config = dict(
    horizontal_flip=True,
    label_smoothing=0.1,
    beta2=0.95,
    lr_schedule='step',
)
Rows from expert 1 of block 11, named by matrix and row number. Rows with one number belong to one neuron. Each number is 500 + 25 x the weight over its row's rms, rounded and kept within 0 to 999. All counts start at 0. Numbers have three digits each. After the name is the row's rms in percent of the matrix's.
# up: expert up (model.blocks.11.mlp.up, 4x192x192), inputs 0-95
# down: expert down (model.blocks.11.mlp.down, 4x192x192, transposed), outputs 0-95
up.117 084:433499460493471522494491483472532473525501482491521538527458547501504487473551518512444491510513512495508489507536471481500505460503491511518478486491480470515536464551489476475446473501509510506541482467548499469444505474453530509526516488474517462532500501487454464481521527522501496502
down.117 088:488468453499509441477467480511514518547479535487515489513521489473533497515538562472498445483485519477491467504476507489549487559508526485537526518488516525498511518492534466492514497522449483511451501477512502510509502472519445522521531471506514449475460455470562491509478474481497517506
up.118 129:517499468496478473509505471522449470500495478505548524495535487508512502461477472485472508486490492512540519461486499491488495435541462493499497528488532516464522537551477495528516463534503474534476512535530478533481507495525519553466487498503491454473502510500551550504521475542471501496
down.118 116:482539520499511501517519567531503525481510493530496509492500500526490550473508527453485518486470538512532494494448506502480459489508487465515542528504539544487522575519504486473522522489529481481436463518514514463529498519496491467490478497480530478542510501489495490468489499497541481501
up.119 090:511450489498502471487461504468520513548470505478476508490463497480503468444519531513511496550506544513536481468544476485486518498482484531510516501492459512538473489488451522471506490471504535504522457497527508507515454528507491494499506489469461526485459518537529524462491521512512508475
down.119 093:512487455513526504510518499514503520471463519476529505496514551477518486504476473493475486504450498526494490507491490560533494533480482510488499551485493495548474520514511514504497493509503480479476540511471484525500538459477499513475497522503479518495495475462491485425503517486487506508
up.120 095:504514518536528469530519520461525546514506503510521465501439514482465502473509496517495517513506506508510526503515465532471479496489493496464520511529460515479468510506490452503522492522517489432516525524499462457449494514556549561440543508501492511519491507487451535525534501525482481485
down.120 098:499480533471461494464495500460513449491514523472475519488500464527517458453506473503515529506492497479535483485504518511560524498488493532484508484505567475527499484506520523493446495511524508526550503545495492498479553482474456475481550501516511534468474490476504483479481494487514475522
up.121 074:527501493449505533476499520524548495501505527465500478538492516484517550491445517496547472538531530497514500527530493428524499535502518470509526490501547532503479480466490508487520506510486470480497500532487503473514516502494450514457478556510498483483489474505488503544487536508504483482
down.121 074:488517525513504487521476472502465500518488490519492489484502515499495502454536472506477460557507494531475498522489520484482474474499536492485479499504481530542503471492490485513527472495520490501517520494504500541495466539502460514526496481518498544432511523475511487483430506528493517502
up.122 085:501526478475505509492466458523530496488503484486493509526487497520485490491483488494470506537562479519464527537514465518472515505455527482497504504488529500471455531458485490487531512474495531512529529530492515513538497506511482503460497468513545474504490498488420487525525498464489489505
down.122 091:504492507486562494501457505529501525470522509556505531532511512510527510516475493524500461500467486495480498531508480448481452516519520540494554488530471495460478516492525521495479522514464484514493455459487498516458523518556512529508492476518519513463506491517520524499479511446478493531
up.123 090:471521512501484465498495534524500469508511505528463505507490544502484470493469468524465510459506500476500546501509547484469535483519525491481477507547500536475517524480514480475545519500532488514475480499484470504459517469549484465538523493473490492532523539511481484505489524508490497472
down.123 098:507481479486475521541545505535537468500485467491490516497514527511536523538525548477502551517499538474502489479460481478527519515482494467481540500487498516463478476500474504500548536503458476527491503492482435470479520480538541486526482485482455505528565509503500500469502505553485492471
up.124 110:483452549492498511485474522503489508492483491544523449490526464547549477553497480511471555470484541537487511496524514507523542501500484482522473524494543494481500482500489492481494507547515506508456469477517479481444484485497469462515542511526506526448486476504536498507506522501546488470
down.124 107:517506500474513500482539479514518517543524523475536525517478517491470498527548524479512474497525528495515484536453535465518484508478505523517476504518524497512458484468571528503505502475509475503496508504468513511510519498457524504475484462556498504544496495558458475476494477527488478519
up.125 145:517507510506481515478486517518522475483490483509482472533534532531530542510502508506503519513485459508515463513454541446476537502563509489542523528474447452534474498451475507503485535485476450475515474477469477439488468505521507457496474509481484505491509518497499520502504500516489487498
down.125 135:520523502474479517469526486519468492502524494490517457486451520502503440472513492491488528468480519499492472497477476503498479459532506513513519460524452494479486503512501522531491525491504529496476464519466503471512494440474518479483500449525481478464491513476494486442510494505495472489
up.126 066:543496495480475498514495493478487494489489510493479503468540511455519487506510533527502469509476541481492502517483504524486520570440487492473508509483493549525508486435458502494504499512479537502496513551473532466514561507489475494487560486507468508511452506478518505479527508505448492493
down.126 080:510488459488483501505519501459481493485550486522529532535487523516475500480526455516531509487533545477500533502488503505481486483520458480473476490486468486530513553497496496509492443479475544479555445467487504541459559530488506494490508527514483483510526492515533496508477516491506474513
up.127 125:476475446542507523493520477544555511510497488516518463507505464539475498494515482468523458502477474493532506464478469529482531516541503507529460516430477477513451477479514526470500564520517484501523519446459501459496460514517473519507468491467469484466538467437535525504490513488486550520
down.127 132:505481495536456474472533520480536449495509531494507482512479497490534490511488486477484476517473495499497505506525515463498495504477490482493516494549510522533459485514511574539504523507475486503509465479500458434499487472547535484480520508516452481525497518520493550507503512518522490472
up.128 074:509496520476481507495491493517520522455506510508467482489476546536535463541486490476499493501463476496500540506521539538524450504489478521500553499488459518492478510460499503464462541486535475494507497503493483511464498547573476475546518505488502504476506505524453492529477504509482488525
down.128 083:537526506500488513514500462504566458492495466508506453537484490505471538518554538487516521472463508483466486508543503485549503516468551482484447457468506496519486474474518490504491500490484533529466474527508523512507478487474487489471503490459523539502465555478510512508500499489527497505
up.129 115:531540488541473503474516499527507534491530501479477528496510471559500543493533581514514525485505502540525504513492517498497539506495520525496495541537499496517459508495496506491482491489525479490480527468485517463515489457559543484491482486500502519553493549484535485530469498497533517453
down.129 104:509489496528524482531476551454471456513465491513534487512469548520486509550477492524532540534467501518516522524477492523504462517530496525524477509511470519472524532541465481504492502520523492479480479511546495487516509540475477499508490524494483494495517492459539493503482473482488481478
up.130 128:486517486492500498493506507516553492549504500542503533485486465467558441558480473509541481492463474514513515480507501487463469482522514525514490502527548502487506514534503500501489495535507491488521523480449511465528499476543504461493481549509500470508493511519483501503493448508525506510
down.130 123:523496509460509533505485487476456471461497485479483534476456482483505475484521524449483515553519543501533505479510470490506533485495504459480481475512524470504553464506491564483477501526519493461480475507499515497516458536492467488555511517476503520493512499504510503501520487491485483509
up.131 105:537484468496505539516484490520547524509472541509505513499541491489464486488487458518508492464472463513565479468497485503519501532492488533495512509496495519505539513547510489521474480500509550506520495513492465510515555510534484534511492525486497490466499547531516538538468518507453485485
down.131 100:510499518536483511535481548498520501532468508493458469539501512487531518499505495502462487511467475465477463481517491533476475543524457453513558484517475546418471535492503488517495494527503480479503513467513500491520577492509519488506479547474480497543466523500496484503476518448503545492
up.132 094:492463489542505500522444510471517582508499486490482500527508499483475499489476508479492525516482519521513518489567492485482497504485523481502482513548509454469456516507492437500514483525526517546506501512496468522534507509492429513485544529499512481457503500509498472520494468516512502506
down.132 092:518526473493483536482490474554550483511507504492522511531508479539485471488488496546485544451481453498509530461478506518512493504519485537544510488507544485481527516549519475527547476494489467527478490488499455508507520493528507476458511510504499484471470486516516510505475507520531496510
up.133 111:502504526523537491517514506514526474483519516461462496489511460458505498509464487496503445472510504493504466515495517482494495480522425524491512517529517535507485492496485545462502506527460496491546518476474493537512481530480518505513484459513469505484506509465522525486566496490506558505
down.133 110:489529503521499479519486449502465478488525528486522546530483495555556517468461499489513501527486481495502535512556512484521511515470484483478469512458522498511498475493510557519481491484465527505496529523475494465488506492495535521490544520490470479495493486480485480531514497545517514513
up.134 128:522527520478530487475473451519492519496510504501517484547498563527563438471498467545492475483489504503495505480506456540532519532467541520475503513508519496462495513547498528477498466505473482541515487465523509500466519454518522514509516495544465515502542494527505519488531514485509470475
down.134 123:492516525554522490484538521493525522528493468507516480463523497441507566546488516478487496496491511482501502521464502535543476513476506469526494518517509513497452505467516522474508466511442477518464514506510451473525510501477537493508486480517475493511511521535509508478488488497505505497
up.135 149:512509492520546472522485526478503522511515559474521509512494458503467514483525475539481545454512454480494490500506500482488503482485466501535498512500515492516540524507498521522538522474520464476476496521524512498505481545489540529512472515474494498545472428489472553492481529477534522477
down.135 139:536515488474480531492508471520454503506486498486502507494519528471474539485512490524500522476517485507509461493490478485467527510486481531547468570495541538496509420499490500468513486501514515476509489450517525545539496471489499546508507492542468490466513463513537470544505506548513475484
up.136 104:498443554536513515487487450498478509506479512481505521487520486488489477434505505436470538515499535489517493474517505483450510453504465530513469517521498547479513471520484470509506541509473495542496518526492494505489471504534491543484518541484486512545477520505528505487511483491524523472
down.136 105:442485527518482500530536533540521539501511509537501497514464468546488557503502520572479458483478470467509532499500552511480509558535525516502555507537515473490490512512518530474477493558522536482529468521477517530529474464539517488480498537547458489500527489500487496490525505474517493490
up.137 096:511508515482447514490454481440507488534544519495475487496461463504487522514495503523489503535512527491507467471522502512493515503497527437494534524496462458447531496507548489499518507501496509444553542479475501478479436479461498494472495481469520497489498492464512511514530511531465500508
down.137 081:506493468505498536518467510471464522499514491490498500489537495513493475514527537504470492509497529526460489499500457489485494508508513527471490523540544526492492489553531507492509482515486492512484510517548520489512501480513463540529493496512485454464482482493490492509424530442521499527
up.138 086:510479514536526550475474477496499511512506516486486486506471515481518542526479526466534483524517542491509544525460503471489528495500483479489483517495522503527568506492532514484551509518533517478507500533499463508485481461478490488451460503490477484496552460533476517494494495507484537492
down.138 087:534487553488478511506543461518493479468490502485529489523524516539480480493501515464488556538530478479516471522494539511515508521528526541487580459467521516487489513537486480486501449497479496523508515520497519523530532479515492492477500458513493474501480505517512510473514500557544503522
up.139 065:492493482488544498498447524509522500475496503484479478505510501485499515467495486498535518438543509521509463527521504504484486502466534524517510503510492476504538447482473504492490503512525540472498492479540435538545502536532523507475483492534517459482500477470508506516490514506473492497
down.139 072:480513489555513452532533531488497501537514493483515498504490519501521476521514493465508495457499499521490492477472462489494521525445532521481522521468535514517533499501524485523515450508539479500529509513530533526497503517488496527461485508497538511452481486484518499443481522520479502541
up.140 125:504474485539468505519479458516474519548477508503542473551510495494486510508512490489446480468465478477465508504477505474478481492490539456555526516559513528457483482527509558487539504543513531502465532471489516454515463544503457533475534513499512496471473517508528464484498499480518481530
down.140 119:439524530442492506526522521470508519472514530512528522465506522498522511474461518519477555549507472498513489521472517495502483539493485520511494513514518513475539506562477453498521493503459528520520508542490513541485517456532502522501502490506530480511480481486480496480517522462506520475
up.141 081:487502502502493517473468528514506482528505547483471465520451479507491478497519536506477479520489493482490508516528476456506490489504449457487504476547491536532491499477550474530533551496507463508484471452500466474498465464501541490530480477506483517557468497500508530453519526465467526516
down.141 076:470495433511478498504506492517480448509545535523480498551488480495506522489518480519538477509506513523455513508519517501538536510509518480518472487508548465482507527463475484490498495515476473506474488475478501508513490458469519527502515517484502472532508526455514531495501485438488516509
up.142 087:521482487498529502551476505474484476511468483476494506510474536535539504450485504516456496500493547541492458501498517446528525493469512492492492490500499528461498487513486505513475482491469494445502486486496506485516477478518514497493528511548531481479482500562463483493481507491510474508
down.142 090:511498523495499551508519490528515432546524508485461535481492526540496460494487490507523491518530563497498485443493523504529524471527509526505513488487515482526479491485497505500496475518525509511490520485493467460489464518480495477539514482490514443441528466520469507521518516474519478479
up.143 139:513498480462451505521519495507526508490470504500535524456455504493478505521497509481546467501490518498483499559493505506465496506527541484526579525526466523515487468480492529511521468481520502510469521490516467545501491465457479534531524508474497520499482462502543488524503527529501505466
down.143 145:506470498533489496497423482482472505543503474514513508493513525508512512534511558493500510464515481501475467526456527491504439497501483485518523486490489514558520451490489546483512466515521507502483542516510461446521452508509501504520495498487445462515518494533534498487502508513508522522
up.144 078:513495547498495497475473469488499530531471508502474487472509485477475525498475490536467510539493534502542495543467473491503538508474509517460500480508506531490503544513440496522551537436507497461511519527521448459497476489494414450500477482501478480489471530485492510516473495510493498494
down.144 091:480492501457448533501515442488527490525473526494483478532469479517476471478544495489498403500476537516552524467492487507519515517503496456540479474524447467475474508514530470511450527528505547488492511526517511518463490502477528501519486511490493511479534482520533512459526510463474483478
up.145 105:506470536469502489504503485548521473529510513483537543464516489509524516549503529496488527405497501501518520505520491510495494492529533496504473539495539517501536536438503492504474487509495513468468489517558491502502462481470495527540513496480536467528515491489493503450560501527507477515
down.145 109:474449515499511470531492487443481500488539530498502497485518515531507513503493537495469491458503528510487531472464511501482526490501507458474508518470493512433523534510510530499452471501525520466483547458451532507519454494500495497523471544467533478482489530483484509496540501514474495523
up.146 071:534523499507558479491504505495489507468488502476490503484517485490453482523489508496477523510476474505499488524528533527502490502484473442485488532493529458489491536459495443516483553490476483446553504463528501517473480508496498505467516500517541500493524485517471534529485524493530492487
down.146 081:460486507546478532508505490519487457487492512505488511497507477493518492509478504489490494446539502514492495506508469496493486523505530511508512482551494547484500487507534463483450480531465453556466508509491565497526491490516519482491495509488500486505515506475421501486496468505538500522
up.147 090:466503503496468517489424485461512490457468512539472524459508504537457532462499507496499486517505510500499515504479511486506484523497498498452540490456503486512497517512514500451508499524515525493467503476533487502504472502466497529494516481505484538503491484508504531520510514484477475507
down.147 092:520486555522476483506462533495503528455477509516518491492477487527532487530527456520478475539487503462524499510501451464497455465518497519509487510495493505478501487490506447502442512519528496480490520506480516463480467512540483496519524501512497499495505496448495476492465494542535503504
up.148 125:522479490511475488540539541523492560496496479464478497489481497480535502518503483465485461490463493480490510491539469521480493506457519493547501511488516519510529432481507498496518549468499530514514509506477455472507460549479513505509472518515506478490515500490492470479507481488554512485
down.148 124:473513540488524496526540517498486473516514484515462457533496481516488501460462499517521583553526516529535508469493527464524534459487514530483528500500460456475473493515504485497498523502485475497548508468507484518516539532473488493461537520506508455493523530473563479511469524454497495482
up.149 080:454500508494476489474491505469470518508535517486490491531512527486438470509516544489489510555501479490536453497519516493554531507496515483498487522499495484503542520516519562519483499483505524491528500496527494463476457543520484525505486452511460522501494477475512531458451496483477478497
down.149 092:503509512514486545495466495505548503515476480503533499519499454506504573558507519516485499561519517510508454506543485496484470496560516536512520455520473533501513527518504480467543512519498500543483534506518508514491512496522484543465506508500525518488519518516505490545474483480505512466
up.150 075:499514482521504490506483477503465514514524502517542521495531495486517528504510461481491477537525442509524525458507511529494481496483504532518490455479534506469534503544472521506478516566485517486494517517525516494532519466486498525514488503503551505448506463468483544518491473471499509493
down.150 088:494464523496537503503526508512488523510494483481536493459505534540505535516480471492503494538526502533512484492507497506462489485495512514490495517487485546516504534505500501475488467466499536499518534479542495503484452490499542447532512493512536517526512470496530491468458521492549506495
up.151 076:533494527477491479508484467496519494496511491476503530508544524535508549529476472481449546519522441483508506541502524492485471510525556513491493457491489505529480495467555467476504494491448500466512474538471466497478499485500500483532506451491503521451515536516516485485493435515506499535
down.151 074:481510514472515500517530504498505505476482469496512533496499522545535504497508499507511458486515480497515503503541503538505489503502530445464519467484494520452487497459564531471491570530541479477533447503489535488501498489470546509511547488496501497495532511517472450509454499523514509520
up.152 092:527510486507567502511503505523471494515454519490494503469474514522483490467526454543479500469450489460508496488481485526495557500538447542501518525482523524497476530512496481488498558495531505478553533496521509490492531517512532516482443551508494525474488487521478507489475507506499537512
down.152 095:546506498456517538511497511566526491497515499519465462532517494489501510506466540513516488518496513514490548511538448567470524471458495518553512508502524490504495465516525491500507467534505506499461519511474452528496494486525481496504505534473501464444495512511490512487517502493455520509
up.153 093:519496484483465488549508495494471484503481471489512525528477471491462472487565487505520474509493517511538493543473492480478509536525481487525473483543462490528521498445520508478512526533465493481527510476498529491517527496460521504496486504476555501480529470504478537543492513557477480538
down.153 101:508490489483511508523529489527484480460486435462493478467484509505513500488467515525487566511503453518495502449508511504510504531504525493495504501475453495500501507467510442521513512537494489472470509541468484471455492541511538504510508462536477508485431512494461544507492503524547512490
up.154 078:554485473444501483485487514503514486486504500498457506486465514513514561456539519476498482515455529492513499484503491535493543481484496507487463524479531478496487511518531546519499506482546493481535514539513484498524475509472415465486472504445578497467485502496492474513514490536517460513
down.154 080:503468498483537483495471458503546465489493501512504511499490497488540492494555467493488472479534533505492512445518543489510488490544513539503500479470493510513476516509469500525511463492495478486468495499518522511524518549531467538543467537504510494443503458507520504479487484513474468491
up.155 101:496526498493439491484472554521516522491528447478513480451491499490453502485471541499499526470500488518485534497497534501525498488508482502478497471527527489522501557505520494496449529508490486496506481502460526519482494500510463491531531464495485473502517551491515487481558559477476519512
down.155 101:477514487515478498510475498536499542482536497479443533456500468500490518545480473505479509513519518486500495562492460463497490511503493537492504509515459494459535515527469541518538510473565480532439502483451548519541474508517485498488491507466504476494454514496514532484484525498502508547
up.156 086:508490519541514471522500489472483533518518497515489493505528488515470478458472504473507520493492480512503488561499460528511484477484542506490530493496509453452525519472450524493536477494540453448536463563507509469485528501493449500477513505470498528498471506481544547507473511482510510521
down.156 090:523497475530497492522510523493516532498470522515505492476505508544481505542488499544487485513495491540491483484517509449495476511533481560527512455538470501550488475526495445471499447497485546511516507476499492517475499493508521467525496490524535485528535472496532506456474516523509512494
up.157 096:525501550527504503537478508460490491499498476482498523485485496522524517473492516519544481476492439508457485476500492455497505515473518529522529579451501511470489474504510529503491538487517523514518487494488498505493475507499501471488524539507516523510527499526468494487501511511521461548
down.157 101:487486517536495534504499532529493530493499541489506476431492469465492537545496509472504516502505476507502509471479476454512494489507511468532552503505485536501539426501479469513466469536467514502474506509453511513476530473522537503495505526517487492505486524427522485512514484546442508521
up.158 117:488474440521513501492509499566522487531527449518516479490530546482513436499494542495538479508494505500522514526497480488417457515463484497521502528479490501528529509476489506477517475507504543513506484481529516540451521449507504519475506479466497540496492520491544529508539493505491517502
down.158 112:529504501460487543529482499534503464493532537485476524514523491511511447514520547499506519511497520509500483500506485560525520515503516483494480448521423517487474512466554496493528511509515499510452480528524475451534475493509490497485502520494503488507487536509514518464526500509500482510
up.159 078:468524485490470495498474531485505459501482514528522454509478508491467501513502541515508505489531469475495505483519457485519451487471513492469425527503470513504515529471506438497562489483472490506510485517480478467507530475541516481548507513479496480566486482523467468524544515478504510544
down.159 088:525476516511492488484494434490470528472538533499550514518496517535463464485491532464527497541484486483508480542456525557466509511536484510496512458487507515483514527540482512475487508482454493478516494479497503493537510515520486513487476515501519514535538480487565488478534504568509513507
up.160 121:505514543539495520493500494542531524501439494542494494504521523515560496533506471462476488486488518528477555480507517506511502544494527505489486516486512539500482535516507502486493444483505490483555519508510471550477451513493508494494507482531515475511496546448508452492493487481499496486
down.160 120:487493526481485452505498505522523501487511502483519522502495460510497527487526518509490532539477510494498516542478525483472519503526519563507517447482528509511503475503484477514507497468470510506482514473510464519542475500445515506477509491531507498469484508496457485466515556455493531462
up.161 102:509516440504471468531483468484541519548470498502508467482484556485458530487505507503507520500496458508517503518499529477512504494451490518482477481452526509482523491543515513521508466486542499504505472496511487521459548495479482469448495462489519505505501510470519485480502525468491489509
down.161 107:449529542502512502495479506577494536488487468508497476523498529513446507483487490492484494525504484465491499507486489498521491514489506497474509504483503531498506495509515476466494500495543482468500500512564475491498479527526464466499503492479494476496513530514531496491465481497515500498
up.162 071:471487482474498500485510527512483506461503507470517517484515500492531511438478507518484498499487495530543521501483467448506520485508493541522513508548462534540453473516525491541509484445503490477518551506494505498541496466528452488527510474508485495544497475491517547461511528505468508479
down.162 072:448514482488525494504506507487501503484484478482466541498460492470497474538531500549503476498493535467511470521440497490469472500524532454489474552509505546480480522469480531461476510488508545520517538511501525526532517510531528519490513532460507505527506477523509516518540483555550529496
up.163 137:484484478480511457449472522494480523468472504470532503468488469546521502493521520496501549496491482521483542502491533469504448510506526469469481468502534484503499503490489515528519487501475497505498480498454498579527491515514517522490485501492459461489519481492526467516489447513594517508
down.163 123:513483502545534524495504498494526525497525518500504544446491493496515449521515470542493491511516477487512498495482505485507486490450461512531434522509500504504470519538474541479497537478508522473460457514479505453516469474479554480501492528476489466526525561517526503500513487487478469513
up.164 117:475460506496491548497482501490492455488540523485485512506498527528513461501485490535484491497438514500520486501461525504482492490476503496467504537507483514538489460490482509478469481482535492494475497501561512449481521471512509453439513542555492508444475513480501508525503488496490503511
down.164 118:449490494492480545493494503463490499481518514483527537494495521502480496486508489519500512483486537487492510462512519522494482496453471472479470466508496514474533507470485491494540459501501503520535472487519529499532553487509530480491502501520471526512542490513482505488515502483500452489
up.165 091:525509536468500492513467478516538508484494532513543501502499494474515510517482518536534487491471534542539472505494517491516471542478492475521518550473466494456478519489487497490560540498488466477523495532532482497527515496481471505497541514495538509489469474454469475534415493481497498511
down.165 090:541480530455503476526488513509512493521509528475497486504499484485541487486494465460529518458525478483489509456570503489505503503504528537447478510546487521502481415472515519485478478486506535499498492518506493495511494520464452488511500456515481526527461510505510503509522500496486484511
up.166 096:505575476453495487495499515495518501525496496499469507432506493543478468480492504530499516486507502485509508460531472507543497459457452530549530522473463467490546509507506489510520530509539498492540507465507506485484490531522502479477492511506487477469496501515530526534492480483533501508
down.166 100:546487501529489513466532492481508475470525532490472489541455515519461492549544521462508551537495533492503472493513487468541475470507486520488472488544498477482500484463496441486485495515521460491492471520481549477512466500507513509514513475494491491535473494527498512513468497517511499518
up.167 102:490507544519492544499494474498487495520481479508473487491528466560454514450489517499466468547502489490524545456457496510470520481480539491483494501488511546468472486518518508469509482466503505510456492502515496456496491510493458450500440493481506494579497542500536452542483541493529482507
down.167 100:502489495529533516502528513487476493485500495498514511510523506510506468583523499475521549525517487501500484502481504450497489497526504504544480511461493506473527517487524473496495528508521461540506497488507468486521523524517508529503521463513506467516491473471469509499522499474499486516
up.168 112:517509548519477448517517496496477485470516544499495535490484450507463488506538534524500499505471508522507512518536471529545525456513491475489488507484513512504493510511532481547482536497520503513530591515522495496460492468527507512496489494539508522493477503476509483525505505514509595468
down.168 113:514507431564495544492507543539519480520536478492461493472509477512518517513484484518547479505488505498491507547476493480505498552522455506467521507463530493507521528465499501539511454521480503533500481487508521514500470503487506460575489518515469524481517521500441495547530475490512511515
up.169 119:514482522479481483536484523514483540465500537515506481517472483523528510558503492441529482515524463508506537521544520530504521518496491510490464499469488504493502533496530499436474492505526506526558497497489520514524502506467496507485484488487474502482513490468538500472484485535506469481
down.169 112:500523514518532453513500501487525527496513544503495490549496535503512495515489481466490454490525497499521490501479534490504468506504481494510521485455537473521535454461549471483472528503485454532516455493465542506523506486446497491467492512536506460530490522517481474471490503444493487492
up.170 104:535493486492525522470491462507494516442474529514493522513497550545529501482488472465481515464459528516526502500477502504503500482531473494497509499467503494445488516525501522503521525479531482492542488497464532481488493512537561494501517507538445567491534571501509502532492543522511512520
down.170 103:502498500507496511511464486476496440486492539495520433517489472482483478461514537511473540549485518510499496527477484492488494456450505553543559510490482544515512501500486517465520497493488522494511533466561477482497527507530527518488503501510521515517479530492488529495513475530484472486
up.171 097:520481494543455509541516508496478535535486478512550492516521478472527467500488505532491547456488497536503483489507502496514509477518473545504452505527504506473508512457505480478537527496506486498507520448527453524528523498529524477520431476526505502490468501454544466481495519510539486530
down.171 095:483492487500480493530491527524482495476451476492487510469511494494546497489497510478500447532505481502449509504470499521502504524446500510520485499468461503498509529488502486508505454469470495481499529485446540495509512514497505506488514527500523484562491506475481498494518493504485481496
up.172 093:474512542497514495506436534519445541532511538536495482511529475481468495515479477483533483502495497497474520516556509499505528505467513518454453509488538504543530493515486503489535481497481477496491491518508486567485474508508495481479513443501510501489495487494474528471511536528507484506
down.172 091:443502450473508493497449504543543465497500485501453533524498509484498509466508492470508494463531517464469517509511502508500541544491522517488500476484491512539507507477529474484513483506501525508525545533506495515523508541461498515470519488478525480547474474501525502509466531501558501478
up.173 112:505500487466495471533455507510509495506519528529458517509460433531530496507491465488491487518501488504527492503518477491513471502495513461505529492470513510530506470508523489480521473476532552510538520486478480540496515469484512487482512501502504465520499440542497515503460531512539505482
down.173 110:541507493461547496477520481441527521550497499507462547496503499516500490493504523528496491478512481470490487480482509494507471503549522514531536530497502483455486495495529534486502539480476494491462513521473509525501499514473479539500513503541526470491521490486510484571481470517511490540
up.174 113:514539521499515490499512518490501546518486494456462514507523511507517502495478463481492500475455572530538503497519476554511488488482509492478472564500501516494490520477534497541482460458501521507475493473500514530523464444489507487552483548526490517557523466513524488494491523544460523470
down.174 097:501472507478530513522485499512477475523508448493504437475527507475554515496447516509493491490532480515494530489476504490464496495457507528503484480493509475463509487540491535471492477470451482504459530476471470497510511472511504530510494501466529461497503497501480498509503505477475502509
up.175 074:475474456453484526528525436482512483554512518504505468479462474512525508463497536529529503547504537489480473556509444496508490500490524489507523523496479484483518515490489512503511491504528497467526499544547511511482478512511485469493475471497564488509515508508485480513511513518473474493
down.175 073:511485519491499517519520474480485464490491535489486491476517496466500510481524492520504523524510541504481527506503459521528501496552513531541507523498485502433511456488493490485459481509510470539454514495517479483469479434476438525504517472485514498489497500577451486473504499476499485503
up.176 079:510502500472533500543472506504518498497472486494513534466499522505477498547501467500497449533508522520457497505518521511515480489450500513473489546468476473459482493539473516473472494502501466483478484468509520504509529489515513451445488534472537496502506531487436490533523510496522501467
down.176 090:490470484551516487497476559488490501477484501489532546481517477482500529515486502495485480485524475467505515518501582523491494458476505448464492471517455524517495434489512456515512476527486514499528518499512526505492504490511496540522499446492504510537498500492500466436497516537506513527
up.177 113:496492479522487499496538516523500516495468490519498502486492528482491527534477461502492514492472482494492530489480507533504530569519481527515492480527475494482541502498514483500486479509509532526528531543459534535486499517508531534521491505523523489552530533471484480523484535497493517530
down.177 117:508492525532460453508526500521481461533482495502490513457473479490515546524468500548503513468514531492543495433539516464507504538512521510522533493486472506496502479511484456506492533500492495474525498515513466522522468498483494501515495514514518578472486502480494524469541481475520499505
up.178 095:488433437513487502491486492558473498522524528519503534505522518452468466510497506488487487499517482488507457502470529498458492527513495519456488512483519535520516490502490542504554480496534518492537474487495469478525503572479494470472487507502482548470502497516472508509532488472503504478
down.178 088:541505526503518495514510493573512519498520481530478534528474527488492467512533516516507481527515557514480512540479453478535518513522489512475548474473472527521489493467500476459480532487523517501463459555485428453491540496530524480511512503544519486519523486478502496491500467506505518471
up.179 093:517477505499506477507486520493520540476496466538454507497471487487490496486487529529508488498495448505489482513483528490455491484513476503510510473550515483532487505483524518500524552464542483500498499511492479526486471493525521484540487479512488454487456488512428545530519498490516519479
down.179 094:474495470508475516495508515549505523527488508502511477463484519489455491520482471521508579495512543504515515477567523427503486464548507505483499458522507532522553481483470480495519488512487514488507497517453536481493523514508539494503492483457519501479537475539544533452496512494522513490
up.180 102:523474474505509477523535514531505482507496502480519487434488516539519551466509539537560472495543481453486481521450502482490505444496494469484497470494531483512532491493518512470477480472488496497543508444499465463459464498494456490512500498495481509511480504534529514510496508499500493485
down.180 110:549455527566501481525488513514532543533519504505505491499546477480481483449527504500470473504505516466485457524533500489484507482518517488511517490482538478480500472512459617487537506501519509538518477514498496485489506490504474497486472515494455472494497490472484519556530500504482496504
up.181 078:518518467446498456519505533518499439467525492489503490536488493511514500488487516472531519491549499448531490462509479475484515565543491525509462492475501523510496519543476499512527504481450530517525508475503476517506457511459522515495499544478467469533501481503505499507540499509503508501
down.181 084:486472544501544515507591453509514519486503511505552529494519478500501509527524484503497457449498441505464529507477518435564497514504518525518529472539493504505499492527498459492517508495494480498490531487511550511523507490480512482512486501517507504521504498489549483481476491545496533525
up.182 117:491490491483488480497540532502487451501494494554453508458482504471489501516484498480516505474516458477525484481495478501500504530481507524495515498499489501490533524479512503454520480470450451506426507490486539522491491478499513470506531495517504456471491459544515522507547473488475509483
down.182 110:467508485525485512505525505470471511505523477474532487512507547524467495499498504464517490514486585469528510486495472530522520482509506472477488473445517514494507497478497513455527464524449552500556484506545512486491480474504484507512506462473477507547513472489469504472487509506485490486
up.183 124:497499520505525480492480501490489537451482504502501493518513480515476550493478541484524510506531483521499535537522508499505490516458473512486514512487498499479519555501516507530505516487505481487473528503495486495454491489458553536491475494480496525521456519516534522452488559512545491472
down.183 116:481494511539488497476501469503527544503512492475496500459520484489481487528508547510490518513520485474494495510496502491535504532542476562497468486538510535514514452527508484536512519534536506482528493548536520488504468537473494511472500477510485495465513512501518489477491502520539538499
up.184 109:545482509496546542527480503496483503493515493498469504499503474492510488483573505478480477475481550523488536544521483479504495503504502520444483525457527502523516547494477545469477517475521473484525494486466453506500482493470475511518522470516490510511474502486482507442522506511513467495
down.184 110:484496477443507496493492472506468495512490491481508524494465515485477464529544509582500483497524519503511484484509510466520471472503490550474499532496463491460503500505493475502477457477474484481530523488529529482525518503479504476517483486485520529458490493566491489469463496492488511473